Rows from block 2 of the audio encoder of a small contrastive audio-text model, named by matrix and row number. Each number is 500 + 25 x the weight over its row's rms, rounded and kept within 0 to 999. All counts start at 0. Numbers have three digits each.
Before each channel's rows are labels from the 100 clips, of 14848, where the channel reaches its highest value: "top examples" is what is common among them. Only what is clearly more common there than usual is listed. The data: read English sentences (LibriTTS-R). In brackets: how many of the 100, against the usual share in percent.
# conv: width-5 conv, dilation 2 (encoder.blocks.2.conv.weight, 256x256x5, each kernel summed), inputs 128-255

top examples: the word "he" (46 vs 17.4)
conv.226:511479490510495481480488486460515501524523436523445450501533460507495466514489462512523482505492518500524487526506467504517450471464468486499522494449538468454499492528489486462495495502541494489532467531468527513490493491502514485476513531491498503533481476465504525516533517458491435532465487520525462464481485497490537485508488473501446471506534511475486550550520506498545445484524

top examples: the word "as" (30 vs 7)
conv.130:512546465528521496501502460464491503514492507513469486497506513459485484529507518514487487480520539512487447496506514488527513489488503468497469490433518514481491420480507515521501488519476461499519495495499515505473510521481529432509519493508477506525502500469493541517495497541489485506513514440479432467481501457516478505477490463462457504452492490511473448500486491480468495517505

top examples: the word "for" (37 vs 9.4)
conv.138:507523508463528536502499552507485498469501531482494510500463524490483483466526487442534504487507529500510501489509512441484525485514465521509526485493509485514461503528520497531524514481490495458487512494475531523509515458530529520474488450524535500473502522461486510520512490495509502498484469515522524452449503488490462480518515499488493514518492496514485454522505509518501495506494

top examples: the word "i" (47 vs 20.4)
conv.255:482451476447518491500455472488497407504514501498498516506500455500472466482504488493509442435494512493511491474510485505536495492493506482472505463528503560484472521500446506481474493517487502483507500501500478496506492485468432502520494478503491500501486471470476517493469505545470502538435465475474505490503496479488463484509478502462490474466511496457512469495461476497490471489470

top examples: voice: female (81 vs 52.2)
conv.76:478429493494487501499502510474513515474537486488486508469467463493472531472490495493500468533524495526501502532473499529494519522468463506490505517513497467483503504459485460488474460521549542514475510459511503518541463510495482495468500493478494500440505468530490517512521487514507493473501492497526480515519503502480513480480497494518503518514537499478541561513489490497519521487505

top examples: the word "i" (78 vs 20.4)
conv.62:512511470518493486528496468516496497487500533505485504470516514507510412532473495530487541488507495514528485477501494509493513444489529517525546490513540506464485491515478514479476493481523493518527499535509492479510491512479518514526548508500495510492475493464509526496456526439469466557429499464504511488475521482492489526488443457494428482533484487464489474468494489523461506483502

top examples: voice: female (87 vs 52.2)
conv.29:514495507528490510500490523504499501440436475464471511491526515504450484539519488514514497512479507503500487505510449469531520503496486511498546509486491495480484425523498488464484454504523508499519479503446498509493486503470518519504511469524538522504503476464479499507510513483463508516446498490521521480452450490465504489500494461498522503486497490449501518530512532490534505478500

top examples: the word "was" (50 vs 15.9)
conv.103:549512535536493485532511510483519507473502536512489488518489505489483480478504521477499485485506500493499507483526466432433492479474484511505505522529491514479480508532501494486512469440449540529523476496506524527488475498471528512508511519464477500497467506460440462477459473492515462531479474491496468488471479466519519491522546517483516469500455481496482477510460488503491526500513

top examples: the word "i" (54 vs 20.4)
conv.147:462523494478470499513444479505492443458504482490499505504524482505458452531506480517497480478469468532526497480458504527529496486479519470483516472533521539461464495507521511479452462523527466479515508482457503466535514489491465538515526497512505493502525464447499533499483526500437504499432453490487511485509494478461491486508430509457508449453487519442516515501490483478480498478513

top examples: the word "was" (40 vs 15.9)
conv.149:488480494466489496505495515501506522488528469513489472477498516469511529507478541510453503527546510495465462444492515507489517522479535517525488498483490535518464503558431534515488493453443458492485499493474516488510507508514502454524489508498511483490466506468528496478466472530504461502491485470453430479544488465518488517488511475459496449521472506505506470468495519496477523551562

top examples: the word "he" (46 vs 17.4)
conv.136:474498523537532523467517525512513529490480487510497509478489513478465493478491529470533466464506516510487532491506504447478482480517491482493495529503527514493467509526546473493544502544509510524480484477507590492444527495473529524527512513516549524511545498515453520533492498464501501464516473519506529523459506497507499511492493528505514500498523469557496518547517535508525496522503

top examples: voice: female (79 vs 52.2)
conv.167:491478496527521493487495481455494483492502503464487538501498498501514539504478511497519489541557476474516499521523515533520506511477517502504500507518493461474515495482500478517506513544526525516508488517549457493541484529534487489482502520516459510485484551549511496521519482517504511470532547528528522490514517539506515469518485486541501509511558485474529537527497529491566517483478

top examples: the word "for" (29 vs 9.4)
conv.65:485498483480489506518471493510499513453518501465508500515516507517489496579503468510513489512516490492476514488484498497456488509484433513447529505511506513523521496494473514508521521510472464430512476478499483493483482476507511502489509490534499501492522513472518482436485490549447500470461447499497482502518518480524477494475480492461530501467483523520513474459503503455461496511511

top examples: the word "was" (56 vs 15.9); the word "that" (31 vs 13)
conv.26:486520512514481491464514503500508487512488491562486502457489519474458487476491512490480482476494509500487503480507491493502532485527511478533513506496521513477478521527521489482501515467504491553473510466539530514475523501519543518473536514471514502529483482499477516507437491450527508494517511510518480484458482491485486494497505471487489484543520489429452467527503527541523483511510

top examples: the word "he" (38 vs 17.4)
conv.46:501494494492465510509488496482488502452491477480467506540480529486498514461522485477531503500515522469513499517554494488463525517510474513452500495498563516506483509454508484515496479498519493515488534522476533458518458516544505524499482477512462543438476447513499474517500474479510513466499457519490540500521487489488507517467511474503549499492503477480505545529503491540519510504484

top examples: the word "i" (78 vs 20.4)
conv.23:494529516487477505509466499488469478482467463509479478502498533476463473542500491529492522509523485510535496508490475503520474493488496497528539502476480470456518485497525505457484460497542496522518514482498458455508494508480497499515501484491463517501517487470491551500520519460455456512456512465508469509498488465465505488478458445453499510496502476446506529502470517492517516465487

top examples: voice: female (82 vs 52.2)
conv.205:524480508518488524472486483502536476531506516522481575521542527520488503537496483550500480512509505462512528487556451464557500519525533527568513518513487463486509500501502487491506464513507512534517511498513486533524507516508531501473522513509485538518445546496483521508499538507467527538511539520528504469471486522471528498475473517517511504484518484500465511526507544475547542537531

top examples: the word "was" (65 vs 15.9)
conv.21:508477506471496518511532503484540444446511498514506493508501471505489560488486488466496495475539469481521521454506477477485539569552517487520544508518514520486454503495477490515495512452454497505476523448476501482493497507516496524484473509516494514518463450485472475508474459507539456480465471528531514498469442496514505490498489501507560545529531529425473483495489527543524524500511