From a checkpoint of a small contrastive audio-text model.
Model: 13.5M parameters, encoder widths [256].
Training: adamw at rate 0.0014, 8600 steps, batches of 256.
Data: 15625 training examples, 140.9 epochs.
Rows from block 4 of the audio encoder of a small contrastive audio-text model, named by matrix and row number. Each number is 500 + 40 x the weight over its row's rms, rounded and kept within 0 to 999. All counts start at 0. Numbers have three digits each.
After each channel's rows are labels from the 100 clips, of 14848, where the channel reaches its highest value: "responds to" is what is common among them; "loudest" is the band of the loudest frequency at the time of the peak. Only what is clearly more common there than usual is listed. The data: read English sentences (LibriTTS-R).
# conv: width-5 conv, dilation 3 (encoder.blocks.4.conv.weight, 256x256x5, each kernel summed), inputs 172-255

conv.159:461445468460443532439453488522489499455462495502453492521513406493478450426602444439533496527456485512428499502521489525474446540474561469492510434454518489506482512513451397557508467548481583544503473485446499451461493501536523513464514541493510530568
responds to: the word "said"
loudest: 500 to 1000 Hz

conv.25:545518497451507476546485543457483487517479437470571486526463513487453498423535554443483537474503507468499548521572500510448478451505518473505544526499444486571426544525470432551499513491483497441537460557498503468482466490524539472444563476515516453526
responds to: the word "was"
loudest: 250 to 500 Hz

conv.244:505488466510530514500463478473429500502420521524512501495486467555503509472525491486529515552437473539527521537553502401487504435482505547492573435491527505453493451534511433474512487515470450490488419543516549537435472521511558469515465569561541514525
responds to: the word "said"
loudest: 250 to 500 Hz

conv.84:512511480517484491454452401490475411499516511599509456506492492494539493457458470517523505462485490523497503469508426490524484496501568476501523381408497421433507384468403443429465420510488453502492535544490502521496453514477559486432471548415497479547
responds to: the word "she"; the word "so"
loudest: 250 to 500 Hz

conv.48:508517542485473519522546561466542526534420487458570481484511494530525496561426582468536595531435529448498491501458419476478523461476476502592521562466439473504492491523559503555445467483516490438554473529548475467502477513504503502501453467493468484451
responds to: the word "was"
loudest: 500 to 1000 Hz; 250 to 500 Hz

conv.57:565492478512424474584551467496502520528530478488532462485415469508562509427448483461486490496497536505476522563459451522512461492422468435491544503508484481450498494510517434562520487538529498528533418549495541447444466463493522491480496497514502571556
responds to: the word "said"
loudest: 500 to 1000 Hz

conv.172:531497521505488476526512521503546470547511464461459498495454553498531574495464490524499500501523542528494573526522459492554476512461450508450481502543497533528449568504482524559478546525519565513463302553518506504511497448559476511573510473516550502527
responds to: the word "said"
loudest: 4000 to 8000 Hz