A small contrastive audio-text model, trained from scratch: encoder widths [256], text encoder layers 8.
Rows from block 8 of the audio encoder of a small contrastive audio-text model, named by matrix and row number. Each number is 128 + 24 x the weight over its row's rms, rounded and kept within 0 to 255. All counts start at 0. Numbers have three digits each.
Before each channel's rows are labels from the 100 clips, of 14848, where the channel reaches its highest value: "loudest band" is the band of the loudest frequency at the time of the peak. Only what is clearly more common there than usual is listed. The data: read English sentences (LibriTTS-R). In brackets: how many of the 100.
# conv: width-5 conv, dilation 2 (encoder.blocks.8.conv.weight, 256x256x5, each kernel summed), inputs 128-191

loudest band: 2000 to 4000 Hz (58); 4000 to 8000 Hz (29)
conv.199:166105130134105123161114132131106114147126143154135118094168076113130154194096160136135159095158119103156171143140104124122132148127105126113131136141119172144160089120119160113129118160151132

loudest band: 4000 to 8000 Hz (32); 2000 to 4000 Hz (29)
conv.92:125155103133112118139141112103124118121134119131118083067133087121116107118161139140135116099140087098148142125139074171127103129127138148132153115148129150116136115117128149132088129129119124

loudest band: 2000 to 4000 Hz (40)
conv.174:168104140127125088127184125147115106142135071152115136137144115101150145105083142112085147096138117137116158100125144178143116147121150170106163149113131117148150137178097150139111118171132136

loudest band: 2000 to 4000 Hz (31)
conv.54:104119101139075131106103098131140125128134116129136108126113151114076098145137136076142071112140112132128147130124113137136122149133113104135122148121163136134156110126121151115145133091112114

loudest band: 500 to 1000 Hz (48)
conv.230:110111117145121125132163107130127128144130145124123106152112130108117108103128111131113080174104114141142097143099090124100124132143139148121108130114147108122108118084139132174136125142152078

loudest band: 500 to 1000 Hz (41)
conv.185:163163119128120120163150140110141134126130141106132137122118130090125087124110170138103141167143153138135100143125134136117133117119179173076124147139122113171132119134119130157133134106168151

loudest band: 2000 to 4000 Hz (74)
conv.178:148130121145096122159127131129124073132103110136140148106137070106116120140139145146107099125148150144151135125156122140115094130115123139119099116128146142136152137148134142116089142148135117

loudest band: 250 to 500 Hz (35)
conv.253:090125120196103090114112113139142193138121170106086155122124085127083119146133113165117125188141154149131137135151141094134080143129124174128131130114148121094121149142153133106136153122086125

loudest band: 500 to 1000 Hz (33)
conv.34:122137116166118129123159115146123113136126136119115092127122117111113120125106108127095147159118103148125129140108087117114130158137148144122108109092136105097130096124110112176116110163171101

loudest band: 4000 to 8000 Hz (30)
conv.180:149134140125139128122113094091122137115146099118139088082157116116120122100154128131128106128134080057136148138115107160153134121123155148128164131158105144123152144114094122112084111094130101

loudest band: 500 to 1000 Hz (32)
conv.212:129111111128104105148165128139116130131118127126126138127118115118138127128119111158130132148117134110154092169097092101069133140130162143087097128105140168144113136101126113147111116171151128

loudest band: 500 to 1000 Hz (26)
conv.9:108103146100162165137147096134140074138122138115143093152118142112133120133143126141108110136137091139086106137109134136105100125125171154099137120137089084148155095103140104140139110112106154

loudest band: 2000 to 4000 Hz (50)
conv.61:120141149124125153113150160105123107141114152160170130121121150148114144142155154135172103125152139128114105131135163137117145162117079114129098113145131135166128145129121141096194137142122162

loudest band: 500 to 1000 Hz (39)
conv.213:131156149113133120144064135117052131137106158122153126090127092143099145143130146124134091104143131095133133109114120080140146140125099098135114118146104138099092137106123124076150128130110127

loudest band: 4000 to 8000 Hz (33)
conv.214:122155142106127099154147145146104117142131165120142100122128159158129126142131146156130175118159117119121169099123108108152141146116128131132122105136084095180132116099140117131171150159125137

loudest band: 500 to 1000 Hz (25)
conv.55:100098153127114109113089096166145111111172093148131086138104131121132133119168087101085063141110074110127083152100133133107179143115158105131156157121142100098165103085124148133110145118101112

loudest band: 500 to 1000 Hz (43); 250 to 500 Hz (30)
conv.101:118130127147119110137106108091142130146151143116139130101126115119104097131137123111094128123142122121168104149107130047148156111116111129128115140103153079127091119129140127080140156131146133

loudest band: 250 to 500 Hz (44)
conv.220:100142133140131139149123124140085134120099114138128164120083141143166157136116129144145195125107168181113112144106165108116121133130113124123126115140111138142083135165081111099116129140143124

loudest band: 500 to 1000 Hz (27)
conv.221:161105144150134136163155121135076142158081091118057141134137142085137137149088155120155165130148163150128142156140171156137100136133138163081128145139142136162113130172100123084151138135123129

loudest band: 2000 to 4000 Hz (27)
conv.222:146078147122151114128156103100146120172146143103152130118130114146092142131146108137155146102153134142114136161164145110124148107145109144108117099135130077126124112159154130102136129160134161

loudest band: 2000 to 4000 Hz (60)
conv.195:130137095163110126135129112145123106123133128114107079146100119118116087147103153135137058113162087099097117141139142128113127169114121145127081122118127093125168125106127090113136135094093136

loudest band: 2000 to 4000 Hz (83)
conv.16:131104090178119155130113144113126144147104134151119132118118103125114150143135147152173103146155139121133127160148137142111096166127074127134093106150135161114166147095125144082131113126086112

loudest band: 2000 to 4000 Hz (83)
conv.106:143098124143170164122129131146135138111112084119099119156135126102129120196136106117110166136153142165091105169164146112100146148142153114064112143109148115139179132134133079128150115117121153

loudest band: 500 to 1000 Hz (38)
conv.8:134144098105102121171131166125144138107136094151121128138131128134119126149146162162128164114093136140124062168131109117063141102149123119119135167130155138116112115144112166098124128127139141

loudest band: 250 to 500 Hz (32)
conv.144:087161102112133115152194130145103115135109141115104133132123135140172133106129120136119144147091131125120077117091135117070134126137138163133092114099111113172097144135119103166136117167161135

loudest band: 2000 to 4000 Hz (30)
conv.197:118137097152117123117146088126143114119112090109125079115144113113132109140118160117137141122141086126075169151098119152134130168165174136125131101099140119132164124138115067142117112125134145