From a checkpoint of a small contrastive audio-text model: log mel input, text encoder layers 8.
Rows from block 7 of the audio encoder of a small contrastive audio-text model, named by matrix and row number. Each number is 500 + 25 x the weight over its row's rms, rounded and kept within 0 to 999. All counts start at 0. Numbers have three digits each. After the name is the row's rms in percent of the matrix's.
After each channel's rows are labels from the 100 clips, of 14848, where the channel reaches its highest value: "loudest" is the band of the loudest frequency at the time of the peak. Only what is clearly more common there than usual is listed. The data: read English sentences (LibriTTS-R).
# conv: pointwise conv (encoder.blocks.7.conv.weight, 256x256x1), inputs 0-255

conv.198 103:463442468515502528497482525494484488491491500496472498492548505501485500504495497490489482466459510477466499477505470519513520443485450511485477457486495497463528493497481508494500499504476487515513504463534515483462488466472479501512491459522510491510517492480499482499548505487449482476507476465471434512424514500516496476485504488519465483500484516491484525500502477494503509499510508465474495456488499473516507500520492519493490506511474492484487513463524429514510485464451502474445503496507501459496490514447507504442507505514502448503489529484494523509472525512494513497485462518482499504458495545440469481485497496520490498516490477491475516405507506528520492453476513499461522540484538494471520443548501501503460475515545543532452457516476506511531546494495478
loudest: 2000 to 4000 Hz

conv.13 100:512502470469504423486484481495499440489507476511508466443490536504500436489500513520502532503519500504526492526502498539502480503437490506498492515494525499473519525504538476471523529515469514470460520493456517494524476501526503493509485517492510529542515509517492486512516473526522475503492415542509506467483531505507479518521503481488494519494525464512495486505493495511498474475475472532530501495475499476452495470524493501495523536492499512499513501530487463539530410499462485478490521511514512509557487504553477496507510487476488528510517470496505504405532529508517505493511488494515527521552478490528523500478521474493521520490496512535510527489514470482507490507524558497491553464464486518490507515518485495495490488485429462517485498471547519501504476549532518
loudest: 2000 to 4000 Hz; 4000 to 8000 Hz

conv.158 098:523468470519441533528457506527473500481506493496462495503513496522542516506491531475474530512478510486489490490513530535480457464517488513477495527468529518507492430496475524467508522504499500503535468479493499538485458499499497516516460501497510518480489493510478469486492521507475507490522477472475464513478516524513495456519529495530472469500463513453504472507516539490482516533532518422470490471455494471528540479498498496474539499523497486498535515487525448507464519477472510512479491520539485458489514504423505497466507471458495487444500489499525561472488470475499482560449483513449470479477477510459486522500493508494494444509523502513492505506499494472521510522499521532518486507509530510531533477515484516529484477549516508521476467493512489470530546511509468
loudest: 250 to 500 Hz

conv.240 097:485497508514496510488457532514458481492488473483480503475515439518502470471495503461462532515495483517473489471464476504526448479485442496451515507488524514482515474520430519516488502449494466491486514541467492506480480499446502503526470478526529525457480516504479487500502487485501484478486502496489418495501505540533535509524512516483485498480514491458462543498506567485434543475508450474490495476475487526515506485476451495472492457482479507516459523503503442487505490463486487496464506464533504479495488487494539487529457482466496504513527505504518515509524516495481474518499484522471520481491492492448467486502534493500470483469486467491498470495492475491520487513515498506471534505475530529506548478480471458507526500520521545464455507460504507456507504504481478
loudest: 4000 to 8000 Hz

conv.146 100:523464466427497506504509455474493455496511513436499501421508508473524506524493506487512490506493475484547507496523494459485491555460512489519483494476499473506491493523481456523490516443486491506472486496487535512531514465497506516488492526485536502504462480473511524488436526479510526519521482485498519511489519478482507500437486520502484507527525445484550492506510493509540461516517532498507506502463451488461497467507521472454536524501531504525520441509516467495495531527481530451508546474507527477506509481508461457487499491506499463466478474493480506491508490525514473502474492472528534464536507474503461527490503515516547520513514467480516489561512529483520518538476497506522525480427502491519494476514519498466511504485478476458500482524474517516476500494487508
loudest: 500 to 1000 Hz

conv.115 105:474503492473486473470511508485519420526496527506511522403513501512533501521451471509512464500537480536482518457478462453474495519470492488540532481490467464499508494513508505522467485442493451509548502482480509487481517488503503487523484519491503444485510493504497503492513484491520521538489488487512500498538507491499531481503480497508490502469501445512519506460537484505491487479503513473437471487480516523499538490493510494479485491505526503470496471434520493493467476465493513434499500507470504478503513456504493517494507545532491465479471537455499488490483501508520499490478523504504448462487504500498463458469506504474486478504480530481525483522496500505406492438477492471526498479410491479485494497520491505501490506510469464483505499514507499504504517473474490
loudest: 500 to 1000 Hz

conv.27 103:507473482490496499492496521522504507459491507489519501502525458479507496504491481518498498504496430485507485461504508464438446479514509481531507492470479504509467452506496502494513481470490467535527468499458473510470468471494497503520491460511474459477500513497493456511462515478484501472503471487503510502507476507494500451489452467513487436442473552510494470527491503446475491491509511470501514470475546490489518513478502481514529516490478439521543447507511486470490490430496503501506506540492464526490478509441479501500522480453482429412476524510504531502498492515471491513468528523484470478485511508495458477482475491495522482487497500471476507480500512505503469484471455531496457473503473495497514441519498496482486504500481501510524511480479463492489506481441477
loudest: 250 to 500 Hz

conv.41 101:508459478502501519499472509515499511480467493508496479510521514530495484513483461496489466514481478527455473438508472491502502474511511531530507478444439534484542492455511517473482486504448481516520515483499509512496452468488417498517538464505499492494549527486508464516502529455484476474492475505463492496413491513524501511513512488507489507476492521518510507515518537514487514492543518486499473483499508515524461491513497487495526519492500502481500519478519470522518470491471500505444478500532488512512516514526511496490523507505482500501499538503477525420535514512437508514476457508457496540491442533495493483486518470430512513506477480506500545475521484505474466481476514539481503491507514559479499479521483495512517461513506530504493483485470514509583520476517507
loudest: 2000 to 4000 Hz

conv.93 106:446452457510520476479482483523488494470506477476491515496514483451489542480491511463530534503463484461473495476479543506512473455510462501482477484496500493510499461499489462521524506516510510485493480520497513494462520461523450449459482493519508492528437479501505470485498483489471478430516484524428460509502481503507487484507492461515465412497508516501477498488469438484502515551489469496510515489449445490507496543512502523504516458518475459500503478507495457492487521469497475511487493517511509487500522513485500487493475490465522507497513470512497518522500473513505478509467489481498487450497472491441443517516490498518542453492495514522508463472504531508504486514476497516455511531499507458519524451482510487524490481514506512540456495476481509479484531530475486
loudest: 250 to 500 Hz

conv.192 097:535485539521490501497494519471480527510495514522506512510460506521505527508526499501445474496498499515462454479414512492462478504521540510500513520494489510505489474495472510504449515497506489528547503492473484486471490501489482474458509478516509489465510516495488502504510491495495486495478523540512520508491447498496521453513503485511519468501521483509458447512508514501457507480513452504505471545537507500509513535464474483508487514476492476515441497450495497517496471419491451502472470517510498538468507469511536503508475467476491516479471497487496484454528483465447500499445481527517506498509505483505500499475475514456505498525425502504476544461444472505481477431489507479457488487519489515435476488475523528495500526511498461478543480484495483509538498491506474
loudest: 4000 to 8000 Hz