{
  "vocab_size": 8027,
  "text_encoder_positions": "rope",
  "lr": 0.0014,
  "eps": 1e-08
}
Rows from block 2 of the audio encoder of a small contrastive audio-text model, named by matrix and row number. Each number is 500 + 25 x the weight over its row's rms, rounded and kept within 0 to 999. All counts start at 0. Numbers have three digits each. After the name is the row's rms in percent of the matrix's.
After each channel's rows are labels from the 100 clips, of 14848, where the channel reaches its highest value: "top examples" is what is common among them; "loudest band" is the band of the loudest frequency at the time of the peak. Only what is clearly more common there than usual is listed. The data: read English sentences (LibriTTS-R).
# conv: width-5 conv, dilation 2 (encoder.blocks.2.conv.weight, 256x256x5, each kernel summed), inputs 0-127

conv.135 096:487526515490459531512507449494475534476496485531487483489433465478444484465430476507495503475478495464512490502460504507500469519461473491494472517513486445484490515517488489565479481478472507512526497462487490481522486507513501474475481484497485462461509478545485524482509499483498450512526467465449457503527509503489480455500483509490437507516487528521479486411534522494476478464515
top examples: the word "was"
loudest band: 250 to 500 Hz

conv.208 091:482461454519513482485491506496486455536479539486473451500550478512497466494518515548535514525516506531485522535509513476466485472513529487545466514474474500485501508479489511469493494507528515420527519531477555503466503521456490507462468492461507481508482527516505477531486476509476495494456514509505502497457562493490488510517488488478521478554538497459518481489481466508497496506510
top examples: the word "the"
loudest band: 1000 to 2000 Hz

conv.25 083:488483477539501507497509516493472477489485519485532479485476507574530512467529518536479506468543472537502522496501506526515517482514491506469537521493483488453492493542494531466528511501487458476478471511499515531494463530486510530515517523447505488550476514525504528525502517508465493449488542524481537517547545524542454462494457515482506488525504515502495480484535456487486474500541
top examples: voice: male
loudest band: 4000 to 8000 Hz

conv.76 139:515508513529461501527494529494520493502497509477519516475537513407486560543486493463388469505490485496470489506512494484464496511495493546520529461491515503522468468503471461524503521497495476485514507542512512479482522517504494505510496509491495488452506499493483507511542503517497525525503520505480482502495452523482444509491495491510524487473529523488530490529461525488518490511378
top examples: voice: female
loudest band: 250 to 500 Hz

conv.32 097:483473490511500503477549421465514496500520514524478467476490482501462444457449522498524510517478522477516496508456510548499496501494489449497475525528504526525484483531519523500484479499476531512493501444509490506519505519497497491440477493539471491545510486494494500516493483486497441458500453478483489500492501519517496506492502479466470500503470461491508500509526521506482506458529
top examples: the word "you"
loudest band: 250 to 500 Hz

conv.48 084:445530473492488500469521497501471484515496490495497476522451517497554493504479466483492451482491495453481493487495548493474510491507473473475466493490497513444494490463485513510482458492496510445486478504530438464532472477473507491511510489500512490515529491494541511468439535517460513466511517547463553499526542524493482462482470514478496489475458493539518465467496513502467504505541
top examples: the word "the"
loudest band: 250 to 500 Hz

conv.214 089:541511523492484461496485478442463540460506507475467516510476507511464507473447514463540483477477500481525533488486463488514489515492490506509482511457492475536522530521465531498484526480513491504529473519456497503519494489460477494499533468512460489490480497489445481508495446485476471444525436510523476470480448508488472548487462494481503504460502521430532491516483538442454492478518
top examples: the word "you"
loudest band: 250 to 500 Hz

conv.162 104:467441478477500534517488511527499477512463482469492516503481520473514480523487471519455503521524556504447506533488528472473499493512499502548522532469501497527462498487476539482514438492535513470506524487538510481475463511517512492500479501486514476533520517497490485517509505479492459503529484502500543478498537534529484503456518531478474493537499528523539511497517495511513523518472
top examples: voice: female
loudest band: 500 to 1000 Hz

conv.199 091:490475519460527482494472477515459510486487511471511454508491497507521532490475407510522505478518538501483478511514513471451497469513454518542505521476498482514504515500507519463538481481493505465523480483457473494458477510477532505521527494495503488524494491482483425519462483525458526480498496488438450458431532466485478522475506512518513545509512525484467528473510485492524535515482
top examples: voice: female
loudest band: 500 to 1000 Hz

conv.29 097:514489473477530461488479507497458503497482440482535504512483519511462526524500458496528485480524515517472478497560515496472454483487485482510515531508498533527486521484536529502502506490497517483534483469435537516487523472416490508455513521523499467505497507508502424514519507489503516478508497487440482488428504505479467483506447497482488527531470480508480485473521452477512476481495
top examples: voice: female
loudest band: 500 to 1000 Hz

conv.95 119:491451532511509478514497476440534493505539533471468490528555481498519500469531533494482498500497531523511486516467487480504530497491526498501484505513493464482496543520498448472524496504497481524519487504493505495482483452533511509505474450482489498483458505508486513490495466527510466526472500498499445478504486510535502494472491500528516490522528512495495515504531511513533490477436
top examples: voice: male
loudest band: 250 to 500 Hz

conv.37 090:538497487514532497496505536504508527536514518489533496521545530468483525522501522520437452479515507463515473479501459465524472506490516540498550475522501506524492453477516519510496568524468476493490486487496523491526474504479548486509465493511474488497512483482428478501519504472497487494501501512516504491492533510508505468492478490509524501500490535524495492532488491477528517512475
top examples: the word "was"
loudest band: 4000 to 8000 Hz

conv.224 098:510534492537484505459536473467534494481498510537505483500486539506548499508511511550538495487523517522536491501490509530531490439493475416473500488539466493483518522484528526538513526532475517497511521502491516514532511499476476445474521497517503482487473536505500482499503496551496528540485458489497503508520529480491535464529519473528498462499477491507478479499536484539527513479530
top examples: voice: male
loudest band: 250 to 500 Hz

conv.149 125:470519479438518502480534455520491499528503527546485511475471493471499455509435511500486482520491511489529458484483486466524475483496516487512502514510489476528492479467469498529480437513489537484478523495496491445542474509501520519488484516502522480510504460478468498468519514519510447510499511501487528468525517501509543493511538538493476512509503509519510523463503523507500525508513
top examples: the word "was"
loudest band: 4000 to 8000 Hz